A small image classifier, trained from scratch: num experts 4.
Rows from expert 2 of block 3, named by matrix and row number. Rows with one number belong to one neuron. Each number is 500 + 50 x the weight over its row's rms, rounded and kept within 0 to 999. All counts start at 0. Numbers have three digits each. After the name is the row's rms in percent of the matrix's.
# up: expert up (model.blocks.3.mlp.up, 4x80x160), inputs 80-159
# down: expert down (model.blocks.3.mlp.down, 4x160x80, transposed), outputs 80-159
up.2 104:361454563484442557513478532487570457516441490522540486461527594504521485546412484575471465454516540562490443512527487492562467469393536533420457435536501444482515563519493451530415487457550526464421461506582632608477601467460523535490567430
up.3 107:559490458516464508440529562509547540564531473445561479480468563402520533573470522556530357614470498488562494462456402579632464406501596530476472402522515487522496401465500538533411432464500539489481484583568493541554573476507515595520585525
up.4 091:458415500506377478536554447461398522544539525471466412605466490457477519504509529521490499498457438489476506516485440408464521414584508554496532584350546507478391596507535586460525487484421511521504536526520496581589427515487497566507536459
up.5 091:547460536542468483486533471525437503481525430377464464521524461581539472491548471550536500527511424521475528555533485419470484488557520551608544553513581432399609527480563533514485540529597470556488502491535557516540438493437510520525491438
up.6 098:547557561440515523498469509495478481428516430448411489510543504528514499442500514557525591568544491469515555504519471569558474479529506533471534507536505542448464469456458544567509486524468519472501453426454498567585460484430536594525407553
up.7 104:452508512415455477474452477470502487533518458553555540451421463569443530518525487462449518538523399500525464529522393416525452424522514467465563546492486535460475483468450466468502499513495468511553545538486515433527499414512449528540420565
up.8 101:556528581611464443468530564442471586455466435492488451520502454582543446489552580533479542459533466529458470449475444466561533517435500477518437517592516541448528392522514573530497533499610597427487517394450422621602447502451416555522509546
up.9 101:477547485478533487533510502449530480487488472461440556487402468492565412532489460476549546457444449490474526594563444407551427471526381427566415539490502530424525490485508515438474521515540525444495492497535587565493497418505537646543465502
up.10 106:463502477590471526559597504537477419510537479574466421589483458597454506509522404409492455494460493546426532486487506556405499547500515505459473461456547534540555455443598459561552520475509506383469553607449445458430583498450464521516559463
up.11 100:489536418450549444573449419463556558478433477525517473534436479460476467503530487399434506553543559483499514539445569486492549502546498333493469533558633560576500531411505517547563505464554478530514496520445468455586487435508485465470463462
up.12 100:500515603498449649537403466520504388474436451469498514431473439562486492464569485518564522557572444466489464571466517478489575529556481397460515558463528401535515484457425478534456447547612533480494431528491481563589477469354431537520449418
up.13 101:562510466412507478451524432497455534496471545471473506482431466532417435562607549576533455472547505451511599473537393438530488498474509517558482459573557520441385546449477558490482490499461414507522567537510441551536427494543511495577492632
up.14 110:492473445507386539520552476542446490608561639481469503508456472499498507507518455510464542538501492523504441424521570485581455473463434434500459524527494470487496537368523389441440475473529485453474456547437533562551590573475591451427549414
up.15 108:502476461531491568529441503567557476444470514530397550500505525557439504533435529540558523545605506420592459632507419446525478557550548494540496495507445451452536468552522470515518441490554502540532528553461422440512522545487482466522418479
up.16 100:514496409487506490452571493535481561421504483480599496478506513528580479524423510583483462555517456455555383379431528552581475504582494561538540534449477523530423491513543373475459503470493524384526528578509431484505476475544367517459501461
up.17 093:466541464510428493500563507510461496481548561483507437564495471477519453572475420444534467513485514474472498467537451438521496551459419451503533472525456492528420531481523526443477406461472485426466563551606562533455577493565503520488396422
up.18 090:511470511497515531511529506481391520485491511473503549580536428499476513567513527580534473422502575468557544497405531523541427468587584501552437477502560471456500478412422558524516518553474459502551402483382506525567494526536604482503577525
up.19 098:508497408495448555505500495543472516532493558521529565523510452565540515445474502468436430478604569521510404527500472441384469502510533499491507540509493551518365518524500467483434507465409405428554470485489540382590476526562476442492521455
up.20 103:507464539489483540426485498526457500537509539491598484461495464565563570580577605405444583528496544419489517477543497445485646418496443556511559469472495521460505596508539465457595437593520529570482627519498488485526478426469506432469491607
up.21 104:558429451481505486467611477540532452430484422497370421480546418492519501520589467486541555419437544424539579536576478515537498479489540447542590500549524457542400539488567543419523603434591511497492374569481516531346541427456463570625507500
up.22 097:527427442548524464522372543581497408465492409576541460503497484529491512477522479494436478452518468457528475493523396512507485419569469465459534479497578507563479543436516546503499610481622606552417493474491516493372489414552530454506561458
up.23 099:566509531497485515504548567455429519495453527509508441565540518455436408440485602590561531542532557526485504503517429425580511610489481380491499525512475411522408494529456460454507530578469482497579421491453479508505394503497557476463471548
up.24 089:548433571408442524548458497522524569563428454432521509519466453540445576451565551586391510476513468441444421461485549409499467573470466447495542398605469516505506498585556466469484645461531465491500395488490481511495549476453495527507457522
up.25 105:592525541533557522465480457493534532563546380570497441454493474447514492515419442409530552487509488536456547474507447519480509481465540569490518563476476526535515567409494583550457508500522528529457516479465483560435483512530488496496492334
up.26 094:462535565423498509512494527481489490483485505513532434544547462500495551476345503541546460456595491510354512419505513448461525393612393495509481520501499537526424535591543418524528462487569534490512448511468514540460493520444450590473464507
up.27 099:465624503462558645534406451502498444454411549497441417521476490402521470483436445495548451555520567486521591508545553505532470528467452352494490537587569548534529547437477527479476575488508473518555481465521522571489552494490427460505417485
up.28 097:472486534423452530420633442493566551506500505473463537473486498509492446435452544489454389580590508537529385499496439394504449493511546469596527629435426511483467495503478484462454515506483534468535408436386450393496523484481442583552518505
up.29 100:377561520435521556546558556448586542537521479498540399492479572520516459533435552477516367550476476429509488534608492501568502511585508412441442602558499494572481502541516566599488494501556465460542517486494512495541573547575516509464509492
up.30 104:439578525422549486388501539551450569442459449476548513424477452499521442554510493564476538460499495481541597525448423493459478441476565566510382490563549490472558592502619453467484480509500537501548468479484546465574480567469501427532541548
up.31 095:482464450556424478518512472511545501458422559475439544510513537501529405535432532543489466522483490486468464478517446409518517492509448574507436545439468565532507494483511500519436553432563478567478463548522495530538568518492482555492367523
up.32 090:534477487488619494542564480472581592519494442446525503446559509468409522557572439450439462539516510521340474502478447465457469458510488431510437492545526482445553454476481572410465564528454484496512489471499539483529518434503530527454553412
up.33 100:440537478442471438498534520420513543534483509528522370566586540477500541568392597621511495548505481430509543509503542404518415482530502481473517423588556470511575424357482492506539514469607441446455466479539573548513520536505504576549487502
up.34 094:456487460482507469495561535399462501560456527514430450486555569563610494528464493494557445480462481509400448449505608508457455468553446393473512499457499516529510567410498544649538496508461475473456380570471475506486580517467547482500512447
up.35 100:481455443398477561447554500488509501499480539545389498589489437486530581550442581574551510486504510466449485460500557577575508509569465470425519484444487456568451536450548457507470521474558619534459514511498505531550547506402458488490539503
up.36 091:541486489459462484436545433431458506547492455319516528498481617455537396564537567523458508496562357498416456529483455414509485521621449528520479507487449498446508429566508557474463493485514485509490402440498611548477518410470387563419533533
up.37 095:494538458472534519536442441522488410474531577475545443432534563539515470519495590555538566455600540543493436429578466461544500496432522547445479476580336490494497531561491425464414513506453445528510375467511475433455513549527559477542488663
up.38 101:422453585579474424611588495432503535525519569572477464492508480500492485496541507545482543540513531503521484484540458429485533531480424486436502477471469591512422527435567499465556507476487496487450480532634549406408421371425469474426515596
up.39 099:531497478511408498494564477443519471520555447543457435574501447451451509447491448472517475531476467566545480500371486574497571517517522514485537596461462466490433537517492440549397432431582458463465455514460478525484520429533524514431504541
up.40 107:487552474374471554480572463497477505540440446580402378532497509524494512530508403456490404535475423482441446560466439528524544493506566526507543535571383446532420547524558519464457483466410488483506529536468554516489515384483440477550507524
up.41 102:506516478407503497367486430550423485461497458544507357490442548511549476507508472431472492432467466454489532478525479456522487426485554545595541442470552572417426566500564565512491423455457467505489552571455414468498527499563459478570558447
up.42 099:549444505500445500541570484466453436500501440472544524476472551446494514553507518513466395459473487356545493548473453487484642518516569491489598502457456539580536529473412505515513568577426537591568520538506468499490524539477443523506515543
up.43 095:545494520510439492564557415479509427473538563526537433550455474476497464486475498409569460521550499473521507512423499501556530473485457453552475495539470413611470501575513594476488540418473452616550545515492524521565553510456517488491498471
up.44 090:465462531559488510475552518519571525454437489463419441482468510529492467467501521509503480618463541398506518525443480428449436457520448540501465578461565437528437427554477457572555499537463474583396471414532548513461526495441546533454523435
up.45 101:492539465359527530417482486369511433493547420527524438504472430420496496487617528386453558412487424554479469473493475488520488455417589554530558497490496543497417592418514591505486462544539536501471510377464597507521487529476562467486418577
up.46 097:483488505487607514490481410548529481464530565454426517460431422502549510509515461424499516546527571487400404490558510519406510481509441557521506530396510443609508512541448544522524513576455425500449447458527556517472557482516527503499550464
up.47 113:503495477510521529496539528505524518564513467563531437524453492539602439467491584551546579486515454459576444492619504439580664418458539441499426475466485518483452472544430546556506473467519501570560564475440508421581505597465520616562522534
up.48 094:475475499518448481542370438540609530514504603515531510446511492493531482545468528543318545501498440560505560486567486539538500478502443470497478536441481550483434620428476446485542551554489480509437582458472528451539521575522505547521473481
up.49 095:625561500491436575531605485483542390513438432499575530557355439439509512517475538495456490474551469568490466444583454557482577474518433490493544399485438503550490516500502472561459348525507461565490465553421443415564453530506517400497478512
up.50 106:595509537444449635340477479418470458497575424515485517456514559507520526450515451519492537431463561583476501496547515462397415495480461516648505494496484412510430508553524449480528439575578485452472575458549506428527500486514471488566481549
up.51 105:606514502452521532453515535511490567491461510455436544464540529482544412567649432483497558507506573453522546450529392626618489501455472511549510402591537530421425488456462481566496457545519448357448614578546498491563485469585508494533435542
up.52 092:469566556484503651546482511392401469474446517449523551508558512489521513445591490485487512483521533521552580501527470567509509496593466452501547462544574542454570482494562556524480574539452440405499472536368539447586487435383479489496470485
up.53 115:541500492400471554510466476521492464487479486477452496514477505436485496542604419423431496519462448451483503504497374522422495468520528481486557591573510543511525515496443489568574411503525417568502537453501530539465471410543441427446536483
up.54 105:396511494548424488534600539487460527573442427527457422432438483423556412463472547519436517452505504569507471555487466486534517461474526553509479525488543598523480507434481506485539533473559539492425483542465517513517608556477531610507548481
up.55 099:559557498405542578483451543491479482386497423492566509429472445471562513519488440493505469576464426506544502530443535541383562473462491437527522511514516470501511466446489427539519528549519516440444610452490492464512495512474487420536630422
up.56 097:467497553472445568452470451440483450535464587469498419460559504517531535635481498603487477447549485519452538597476581482469457528439564507511528517526529455498582494466512427563508516567517516468454468557489608482436477546463407515492501517
up.57 101:511424656547529459484462531494454545479432502565488517417400513601424564452466487439396480454535549535576501514466414406519532459544500532537485555468498462512522380436492518487579500512486397544469458506584534490444518488482628460524644545
up.58 109:471534455511518471504491559499416616480437426474411550492517465552485507573521574482513429446564495519517469516410550497584508546470505516540519551578512435485477421489515507572536489555496465456450476576514468442476468517452361513553511535
up.59 105:535469477491511571562447567435565480462455410603508473483556445406461502488548486459479599460522395520591576465517439536570444567450461483525471453581535461424492440416497497482505583490503607522523507460548565565476388470605517480451550494
up.60 090:591519461453589493546446395521465414524420515475449420545549505480501495493479511563475583480516466540462468567431422507581502467468554466563538531487465519493475545567509461556512482516506399539465500571544605480389450426455530409491509486
up.61 093:530463568536517507462500470447504569481531550420496483467554461573560536436487575501433496561552507501423555499486543520519454380473546475410411523563528491541469554600487526457458541534485581483472448334538443506481536547446502456505595487
up.62 105:585548600548509625592521529470535486421471391529514480467478491540492502510481505439575564472629603429532497535512496568469573426558495495498517474534439335501431528533538506529423513516531505563550444490550524520489507447424503422494467489
up.63 102:524503480513545569569533505581605421578539471455439469456493470520544492455494373538534578475529523503544546495535508509538417490457383447634482568422430459462464487432451521489473370447526470443566571477500556491464625502479509587513441472
up.64 103:564489414415497529527507458453430467478494490431537427526510448438400521488541524457507394597506500408424432579573418529478533430511521471434475508503539490509512480539416506618509494500472509518456524471545502591673494460500425501564528466
up.65 096:473459429556516602508517562529529483489510460542508456608455426478474426498530501514488522539529509459475538534564533394503450509656485401565483526450554527496553438561524545494477550486562531502528597485568405531538530433486427474405430521
up.66 102:527556481487426536549478558518545377421456489526555521447442537499514573487519554505599519530530457492480502522524511524580564496523514530410538520547401456459514441434531387526401424486468476586509458523496512498508558480410571471513478552
up.67 099:420473473548524558426546457462476449560533542440467484484544543539507530513496494548523423506515500473496498473380468526464486518484488623482432529526557509564515389439570450555426544500481533397397435395493487485535546508497425583517633538
up.68 102:489476526545509612488614535496504487504485546524513462590503497576474577542578531411512427514463525445371486483556503496448566468549476452488542538508513424472543493405405446572530491527429510565501567391433448537546566454503551554456535506
up.69 102:452494598382484460482456478477484505561352585444530554421407480543472538552537481587555500507513542503530452481414488447527469437520460504545472490461545444455522513503429470459555516424413559422455479576473504509502492553472468526508566579
up.70 114:517473510477457604501492543417413391470454417479501470457500542507560578486462518580457440501571539514542529557480552563487565508441554496424531558542407431497423574472610475564509505497473482523567460530557531445440454437404570577527515430
up.71 099:627422409619421458455526450521459493493553542514580523473525464510485520514499533481461473434501458482558434514480440489586603587487559521450448570554533527582454568500538501427498512504531536538498563588458441457505566532378503469510510598
up.72 097:533449469575592533478453441469464405448497473441491480566534492616493482470554456522544451465463406508445523514489500526531510578555449552537565593442511511536536399463412497387452528500513532474489488454585472471457562445482439447532571404
up.73 101:499523443549533484452543540451492489580445553465392517500460520433530396585434547571430480576456469405545502505498458436570446580471433464466450472541492550428474518481509458531505420500488544481444487549502558546544606465555492568494478517
up.74 101:558530503556455493543584535544563534446471533491477416495554386403443536602437495557449497560501500421432483501485551416479506452571490454480479543473475471401423474507550470462507499469484438465537491460485491528516506457501531464404504544
up.75 101:497543511555536515405467413487570424474549438534451461515551479504477425451450570486492427465531528533507479493510482418532551535511491567449457480505451559530517495553489441530497510554516539508457452697451469453472511447404547519488537545
up.76 093:493461584479493505443636579448549439517475496554449521433572465525539492551563543489480513547472499469504517519476579502548525545470480492474530476532371343569464526388559447509567540541486460571559533520520534397446461489464492471472413489
up.77 099:497501484438522538499490507434530527477456421450558547463448486520519556557426543490524412485521548502604515492391535489490464460574571586591517443510515486528436489371467498436371483565443483360491533444504519483547479511449492531492414493
up.78 103:541436606523425513577469502501506461558408541488438489419485451469471498419525497504537506579474533451542484506631492497582503563549408583541513559442483574533386418464502529474490594468450549419492478476401486499465493451542463478581484488
up.79 097:483504533520531478568619502500484459487563420517447428448516543508461479490506445487513556574522456482518471508513537537601492457588434529466540466386536493585496478484517606442460447441403443434558509442482530560461592465552573484509539445
down.2 106:585548512541388390484454562545496411488467539544529493559483548556473539425431505530486550441441477548664496556474568496545465472454508509544434529501538464468491583539454506529511536520441461566458508474560514567517536484449480418478511551
down.3 100:521464442468456551557486457528561438418504592504410472501474580523518541412613475433598545473520471456550477531549527562497497523459537461528473562490464528537494553540594450511597430403422526475581522480453434429521539498555519438587455503
down.4 094:353472531426492399395518493449504504543420529459500485558381481533466587562536464535510507528610518483600452483416526440480516421539505517474464397515505523481484505448549496487456554550595458545507528484425451469567500548511542526501516557
down.5 086:367549528619573522518537518481481471471495489430593468501397477569471526552545396538507599496570470481461479513535415508424488506537435525475538467518537489532579490413554432451464478523611627631386501510426490433459557454517474585478506578
down.6 097:482426514447386503532533396580484418618446449468472479516566446539504550561472495424521509623586472473447452506528536527487433484580459513467460442523532496486566487543524483520470588501549555473493637447482445587496535501537511467504549644
down.7 098:510465482610443495567606442426513487470527462636556437409450580496492494510500522466541461469491405491424530446460536577422552492441581596436560504484580552522597455533614596429504567526573414569401496513537493492520422472449478460434417453
down.8 104:469399515457483565526570372448490513483440372534463475530403480550609493445476447537601472530573558478469526535526520541544508560623541432504471505511537497538550438428510435460436500561500517499419503506558548532508582518573488505436566564
down.9 103:498476453579502592541463507512424512584476510429530498541455477531410605482568470493453467521490502486403412549588648424507472458507436604434473554475557486489633520548474496557516508453488406511496460534492491472511534454409461486527441494
down.10 103:571598412544420485517414488494413472558405462503440548489491466585460429476475566467500471526468501392554531542403536504594377494537512575437488533532420478471491516527469455534534617475393477505434617436501532425440559482523547546499566437
down.11 106:473566471542401549489601419525532455457494532444519510461444406506490506525546551510418497414466479485464471425466452505476448512534555440497504504467517467555427475510583516477461411563423439460472419528510473506419588517476514527637485491
down.12 105:509497429492474513521614426497517405566479466559584530572526484576594502492542575445457498470438418548375481485550430489498519451490488539489470484428564488514583471474497504523580501450420508472472502547524543533469531477577510505530512497
down.13 104:538540403550493538469531401567531437507506561402549450566535506434459545449470559468522470512646533469518504485532541421508521509562463492470504499640545479418480473482584466550534519521497426578533511508493503541602545490510516415386469465
down.14 097:475503427582599488415568444486373496544405503560522503505425509518517477404529477515550486512609451520508515488523449628542531518497578559481463535501411514452471561537451424474627596485498488495548505570484497449445565571583507513538487489
down.15 103:567485401549525553408525516563536482447425422534497521572543455575498509633515502537448530495522529496474461566523558549489497532563454545485532440486516391539474435461552447564581493438522546485570463562514490605520504522490559459506543469
down.16 103:505420574558485556544463504470425492498519476524502497572518446465534504449530522470620512557493465523515512602553549460518423545470496322598432425554456473485475477521514460457575513462498533522429509523512388513551393502546459434553504427
down.17 099:404446413455617523480514581504463529457507622515512488516453621508506586524505511450509504510480526429540503523516519480443552562446551580347540560509459499483493548502526531462492488460481517486542472469542492452530527474471479529467494481
down.18 095:371510509486568515431507472454548413473535573488386437508502562561459427498483528504355560533544540509458497521514470459484572529544507531435460552513492517464527482472511477531476537524486521436538545504461489427529496497470383539540520494
down.19 096:510523575530507516545525490479484574556384471534500527483482435455406497525539592466515499481506429554497496501664517495519508573464422479485437398434551513560431437615556511444581572574511582527457543479456539429441476592441462503573465443
down.20 102:421509527520495534458471457518486523469552550495553537424405515526493487473610502499475428487568516505504600495386435546513569493494399534491479570511556525499436508473459500582407479515502448414440476481525478525445491442542548444491523503
down.21 105:485529427475489519516563537476482376591549450493519460558483473633461472491476458474506537637359530525521555521518575425507482523468524579494584560606508439547505490449483542528496515554481452593486608611509526562585490505491474483452502497
down.22 097:464535539512430463418514546501501460452488551462442399449422450562454440504470493442554537607442569473512564481467536396566608503457506474485519507480483455470419531528547565484462435624493467533476524520556508461554484419444572514611419534
down.23 094:540515468511474462535485456443526445471507450534536558566518499519538479514510488430436412522485546523481491413451508437531467542577498557531426573611559463500607513385430538478570574512567468523456461516434558556515441557495537505465528481
down.24 099:500472456473503448561531471487454410534511476481555601477407453448499456452416557398461445535500500536429548395494532508422471508453632520458585528410455412491575468505483513435535442459465494486505561540502647474474487584578417417466573508
down.25 095:432509519490521468519487537387452440508510452475443399510438548494458608562567549501471510452561502424431520543430441560532478409516487433483477499553505487469469551418485497534537479476508443541377504567463577566609570479520500501526594500
down.26 102:525447456520572441441499512455487530538464503517476497489445505435533554506622504562479454489462548560544570465477601467388499599521457445488524475453551472494493603578435605406434516474365468576473491464536539506538463537506518426469525527
down.27 103:473507520495457618593495581548465501453464468449493451538590455485447504490569480564455495603497566552537518524529418481550457416515523518548477468536556529495526494414404495447526530451462540489397551455492464541570611451516627541534426531
down.28 088:491542459570512563532541494500563547440512458499573351484502512446560536517514486551419412521412532559493539482544533571380550485432470439498488470548543558568535472466468526460466440596569404505545490476532522490451441527559500451457359408
down.29 099:509582384444495574476495510532579513426524573454520431467534498463465521537455485486470408495515604489557430543481458496502491491449508383522618489434519440534602517500416441517477424512502516495466417513580507458482507521409542498461461488
down.30 104:442512465553496497617595468504575479470553511447508534521498479496485404481590459589439508492554539543472530481634509497454579498513526452431460555498618499465499494460492489544531495532514571624493584535458479448413487553448477370523454420
down.31 104:530415406559572484418488504503472507525446470628549558427495496467523605463408455493429515501535495481445459518471467520441474480606518474426444498517467513471453521519487511482556519444537563484616554470463423614507512516468567544465477512
down.32 092:491528489543513506521517486501427528561465495452534509568555539586455505534436461403515540580551480563501402452447552411532445511523526524410409469388522540513459508482598505476445537509389535587520554466486475442417568521536471565530537531
down.33 101:546477547478468500499461519511603501422569457511473542453448558448520579613417577459442584461567508487497403510485514476442495594564555441553448554461451506528491455542446525443520453494579545512549477518442551460501552577436571441541501477
down.34 097:445443346402477557397467509409479545409505515526536488455456537495413466475548431459482479600500549490517482537430422540465533505489583482427551582455503508478492441518382470567501487485443450503484447353502498492399497590515521456492446552
down.35 097:509480416436499467389473451470507467565509393525525525450510452620525482527430558472422539522449571547492453430426543574490524495509367417590581437486566551514475495607388562498487522471516532549560497514552536517590541566514524486468549502
down.36 096:519626472474541522644596531434489503438406467528574454544393503518477559484523487436578460547473479553396488425467528488564545499516499532507428492516480445485578461562508531489556521423540552487477450524437485518435569529489531469443533494
down.37 098:584569505479475596624517511605432528516534459561516522422505461576477465448487507435575414465575510473415542513549561420533488537477444498529479542486531488555488518473499477470542452405624435581449466476544477528534450509484475485405460457
down.38 098:482511416372458443510475504507503442492434476430449581543490496525485447569492479479568481460410449556511497530488451504518465515561515505432496511570483472484410505418460585509398516534465436506471356500566604523391484539474540536488452595
down.39 110:538481565526559580496517497515467500464496495487516533495390473578480444469484453540519469474474351519440507532541514493454509496453488508524425428485548551521517536568525539550462497541485487605400418540540496456600434485456555496451414423
down.40 101:506517512407633499461487591473488457466578465491606509531413438521469475456436442487556497441541461557479553457429515598514575399479449460441513536529557514474497568496588567442540546566569472563496532455404505459541540522482441553386554475
down.41 108:392479498442483486423492535498525441553566567458481392483478525492482480493514427454536475608507580533534474484411459462379543422576559478436423562533493483458505504487590423496443538544600501553507587466425470530499470465481438509480618485
down.42 104:505490522461585510391622486530493528485453515560583399434510411597511589458489427530511447482392459485539479458552462494409522526585393469419434476523544420470433520479499535539521551529450560507484542545466496583518485553568501451482560392
down.43 097:478517446436509483489487557570498483503478497519533494571476565533579540452502496439491461498409429642529526524571481544494493519467536415438514432414490455587516541488408536436538553506537548473467453497460501550470554503466535472485574462
down.44 104:454490488482537520543500552493570489438500425490483505483437515500426476557532443449515542484490591505532463545384541487526412564617546470493511429511398529568563406510591535415522425462451643547504561460527541572571472555492465486496541528
down.45 102:430480517547547472523519476462535495511616560435500482432474553506551528518449513427487548455505470556385503469432454496477554515483507550487490615448471492503489521517600499451426558467571448520509509579438509521477479423428524516404488455
down.46 095:455472538514445519495573490523481544622543497451525496566621519523487594567561483539478427473491543514512566472458516541466411363569443548507505478460509507513539486516589572567480554567403451508458512383513539510483507542489533506488409426
down.47 112:523506463548453533465539529471564487452516501564456431446492500484567529517558404528438514442527515583482478420557474518528522516550480567558474604511533460466515456521497434545578446399553456387500609492536570515483465524522473520478570497
down.48 092:469542443490538517409475530514587533502487477437591520558438569450505508501438480463442506453575520495509439482505518521491444441552478449512497539498492486529446501528572501480570506398492565491535525562429555428437471476561575514582534456
down.49 096:488475472494526516585603477479545513435457570573493581500512467512427537438487462508574427393415404414501589479477593509513501535523423519408491467377533490593381531592497494568555463420512455446558528493592533587468480545551439523390499498
down.50 096:539507433482503499477500524495511445520429471486521408532538509519440455429508458433487558412498552509528506413559465557457552602521431584522602492577516520543548562491532512504474427456474375526623608512559462546517472417594551445517501502
down.51 106:468533451486487604497522455538492469526505509402467533487508551515437528430431436447543544466594430468442435501548487512501548489513567513507520568568486511456567465571469438510509535449514396495488552494440494436505560466500485522499491531
down.52 101:509538489481557549525542482534460469601478479469479631613597461496445492428466550447542456483512504467465473460517456464540444500470510514548534490491536417536503470435522532519456505666487540521480502476470521525293544513541473514574482567
down.53 109:492460526549505563492629478499541492458520491470475475485516414501461556437526465565533533559474410428471582467491473552505563486524517576470476478514400458505492540401632585476456482566451452533483557438466434506553516525460404480407476505
down.54 101:570441500453468402510432549465461465498556517532572476633445492569464591471467405475497434403489557587590484456490542536555459465482472452465432603551500521439480420439476524497440452475532438572538541449526531416504503487437511428428507488
down.55 104:431473513465477481446448602474521461487521466426486401464464458505438505451513499431504574458474453501470523475595483540467569539427452470525427484473468505535428469490562508479546531425440423458521589455501501503493455484450400640406497538
down.56 094:454459411436583471453459452407525521480525580508467524490543563514503520512543627596571555526479517467479527554539495538450507415544523495420421476437477477532368485521470393509480522530467626419406513530475474449538425591524471536396530556
down.57 096:473448515536521454496434563463434510401444528443440515479443548503428400529513553443648460504440438472495478414479458514503455514476442500525504577581463510473400475602583528513539421555565560496477464524556529453518561507429521431567467596
down.58 102:482590513468519536397461505449499457485478452532455505472497499560537537439433469530513493493515506493408423603407551502474517585545475424461541527475471520470518419509550448484445460426514602492526508493477573554481440498507485511547458471
down.59 102:501532546500529492513558509569446496592565509528456437497517595445478513504520372442584461475482478452460447528527441440564558573502530564491536608510409531422520583470479572466445466473518470455471546525545590466507487472468451511507492544
down.60 098:567581500498550471460503522505510520554544531537555522454430613541468395564536488499418531455569445449459552496547517403504547529417461550442546490587495439525455548485598565468530568474523466551492481510496462517542443519535456595483491446
down.61 100:484586558484540490538533466496546458586619545528499469525514552545524487480475545456492468466522573564568480500486510531456451606488410443539512490410488577556563490443535497564505525472414458528416438500444470437554541511611492435453468526
down.62 099:562527442451521517531504480471557486593479492405488451426554476586485582517543446501508377471552452533456527514599478477523641512532478571450485465431586512500474462470402469492522466520457510460463574521559493582499539516500400478445498573
down.63 102:444487500509446564500459515533482538517405531493463485493409414551454491539549511481492446505518527598513414397601500552521495536488537601576511568489441490489535449481456432574474555506521457497455622589491582450451501492465474507551491476
down.64 103:552506500582506571490556475457572518460526530421517427442503485570492527376543567500501598502525519487513549429492515488566560420536536533456456492534496486502434457417504543506527456512467447475463543512449398579495462443459568593396559561
down.65 097:536486681492466457530543497576438485513425373523515542555460423561473425494533515494564447584475519525459462546511506472475465444558531546493531474483490582491609396473516561533439449555589507556469525467554546555531484441484502593499516544
down.66 103:567444424465445519493595444434502512489423579518550578484598482547487497499511510487469535486485414472456505565490450512556529576442505644480501526453536448494474574552458517445549477427543612452495505466560457595468597509597563561428458548
down.67 103:622534508488461510537412466563491443565550547582583411511456497499563463387490508503579546533543504575576442587558487468553489468517493443594479553472421485499509503542455462529596516500502570585401511551475455484504532491560484428455478460
down.68 096:505470470480444606515507452411469564488497516527498377437500459543504500407592410463473500591451544510549461576512417502558430534558516497396483565429538525517435476499555530516546433493404496442528524514510642477529541472442456442503525513
down.69 101:574521491547468517484444374521537455529551448447511514516508595549476511481509464515535490566543412452340481430553519485543433487588565477497494455520541586498503472529505539494601593607393460589494587448482540429477464531491565390464402496
down.70 111:532511406554552482508448471444414483502553461531501511484523426493496545483493417475492419466469394466560500593541492484484566531543490480455514439473580528539468476544499495421511431523433509512451585587539446572494520474537529488448553473
down.71 098:566503478454535447425492500483519510468476455475509534445515431505516376456496484513575465478492511475530545498500576483580504550502406526449517623567547417413497578482507398481494455533523514459464487499489442497489448448534523506546452456
down.72 096:497497536551543472463564497535435454488548553515555416462434490568442452476526449537591538556482450562449409582477456539537543538503494525409431498540467521572519501520554539422528546584449447535420480517507525435427538490494518490519527466
down.73 097:542584440471592491517556521485544533399425494471504490492509500430532522581552438511466406425570576565604416543570535538366574529483461472496520474489543494438491515600469476413456515461483505484549506476470462502584521492477483545554494441
down.74 087:555450489508474472633419417553518484579466568440407546443443538525458480557547463463466536518572494522491579554455496502502455503589586447510499509451473540582528604587428551463473388547349456482498489426515561547490442528422513496568563454
down.75 098:539522461504517535447486570513479563488483608547526576479458492534538411553418594536500518556452496504535474519518501519541431498540421567436515575503535519598534479557478487520492515593527400591442545511503531510481438507509506406479517396
down.76 099:507559401391552454472543437416545437522498450370569482492518559522415484471460438491550412518432479509506521613473598434452515524501494504448620573454535524498502505513399507443456454514462451523448558529545557479428394562472510616432444428
down.77 103:525452542589493509503489443556524503524537467490437505435533406458472580541544432448563493461523449498381438483562488516521500584469472466498444463438535484470388448489561383567558489401552526511522557565534404511476487518530542461494461498
down.78 089:493422451567505510511453537520421529532447468461520443545502462581486468414469552416598492550489574369533498462424451519501490530543599544513494514455560528438483445510469517442572543436483569491469379442475509479576474548477567448528430526
down.79 098:465531515444435551471479568572426596566529508483475471570505614569432436552514504467519481536506463571461489490475488413661496550533474486449464526476508475414513505427527442576600553500438497607479477490527543464453485469420470498579522527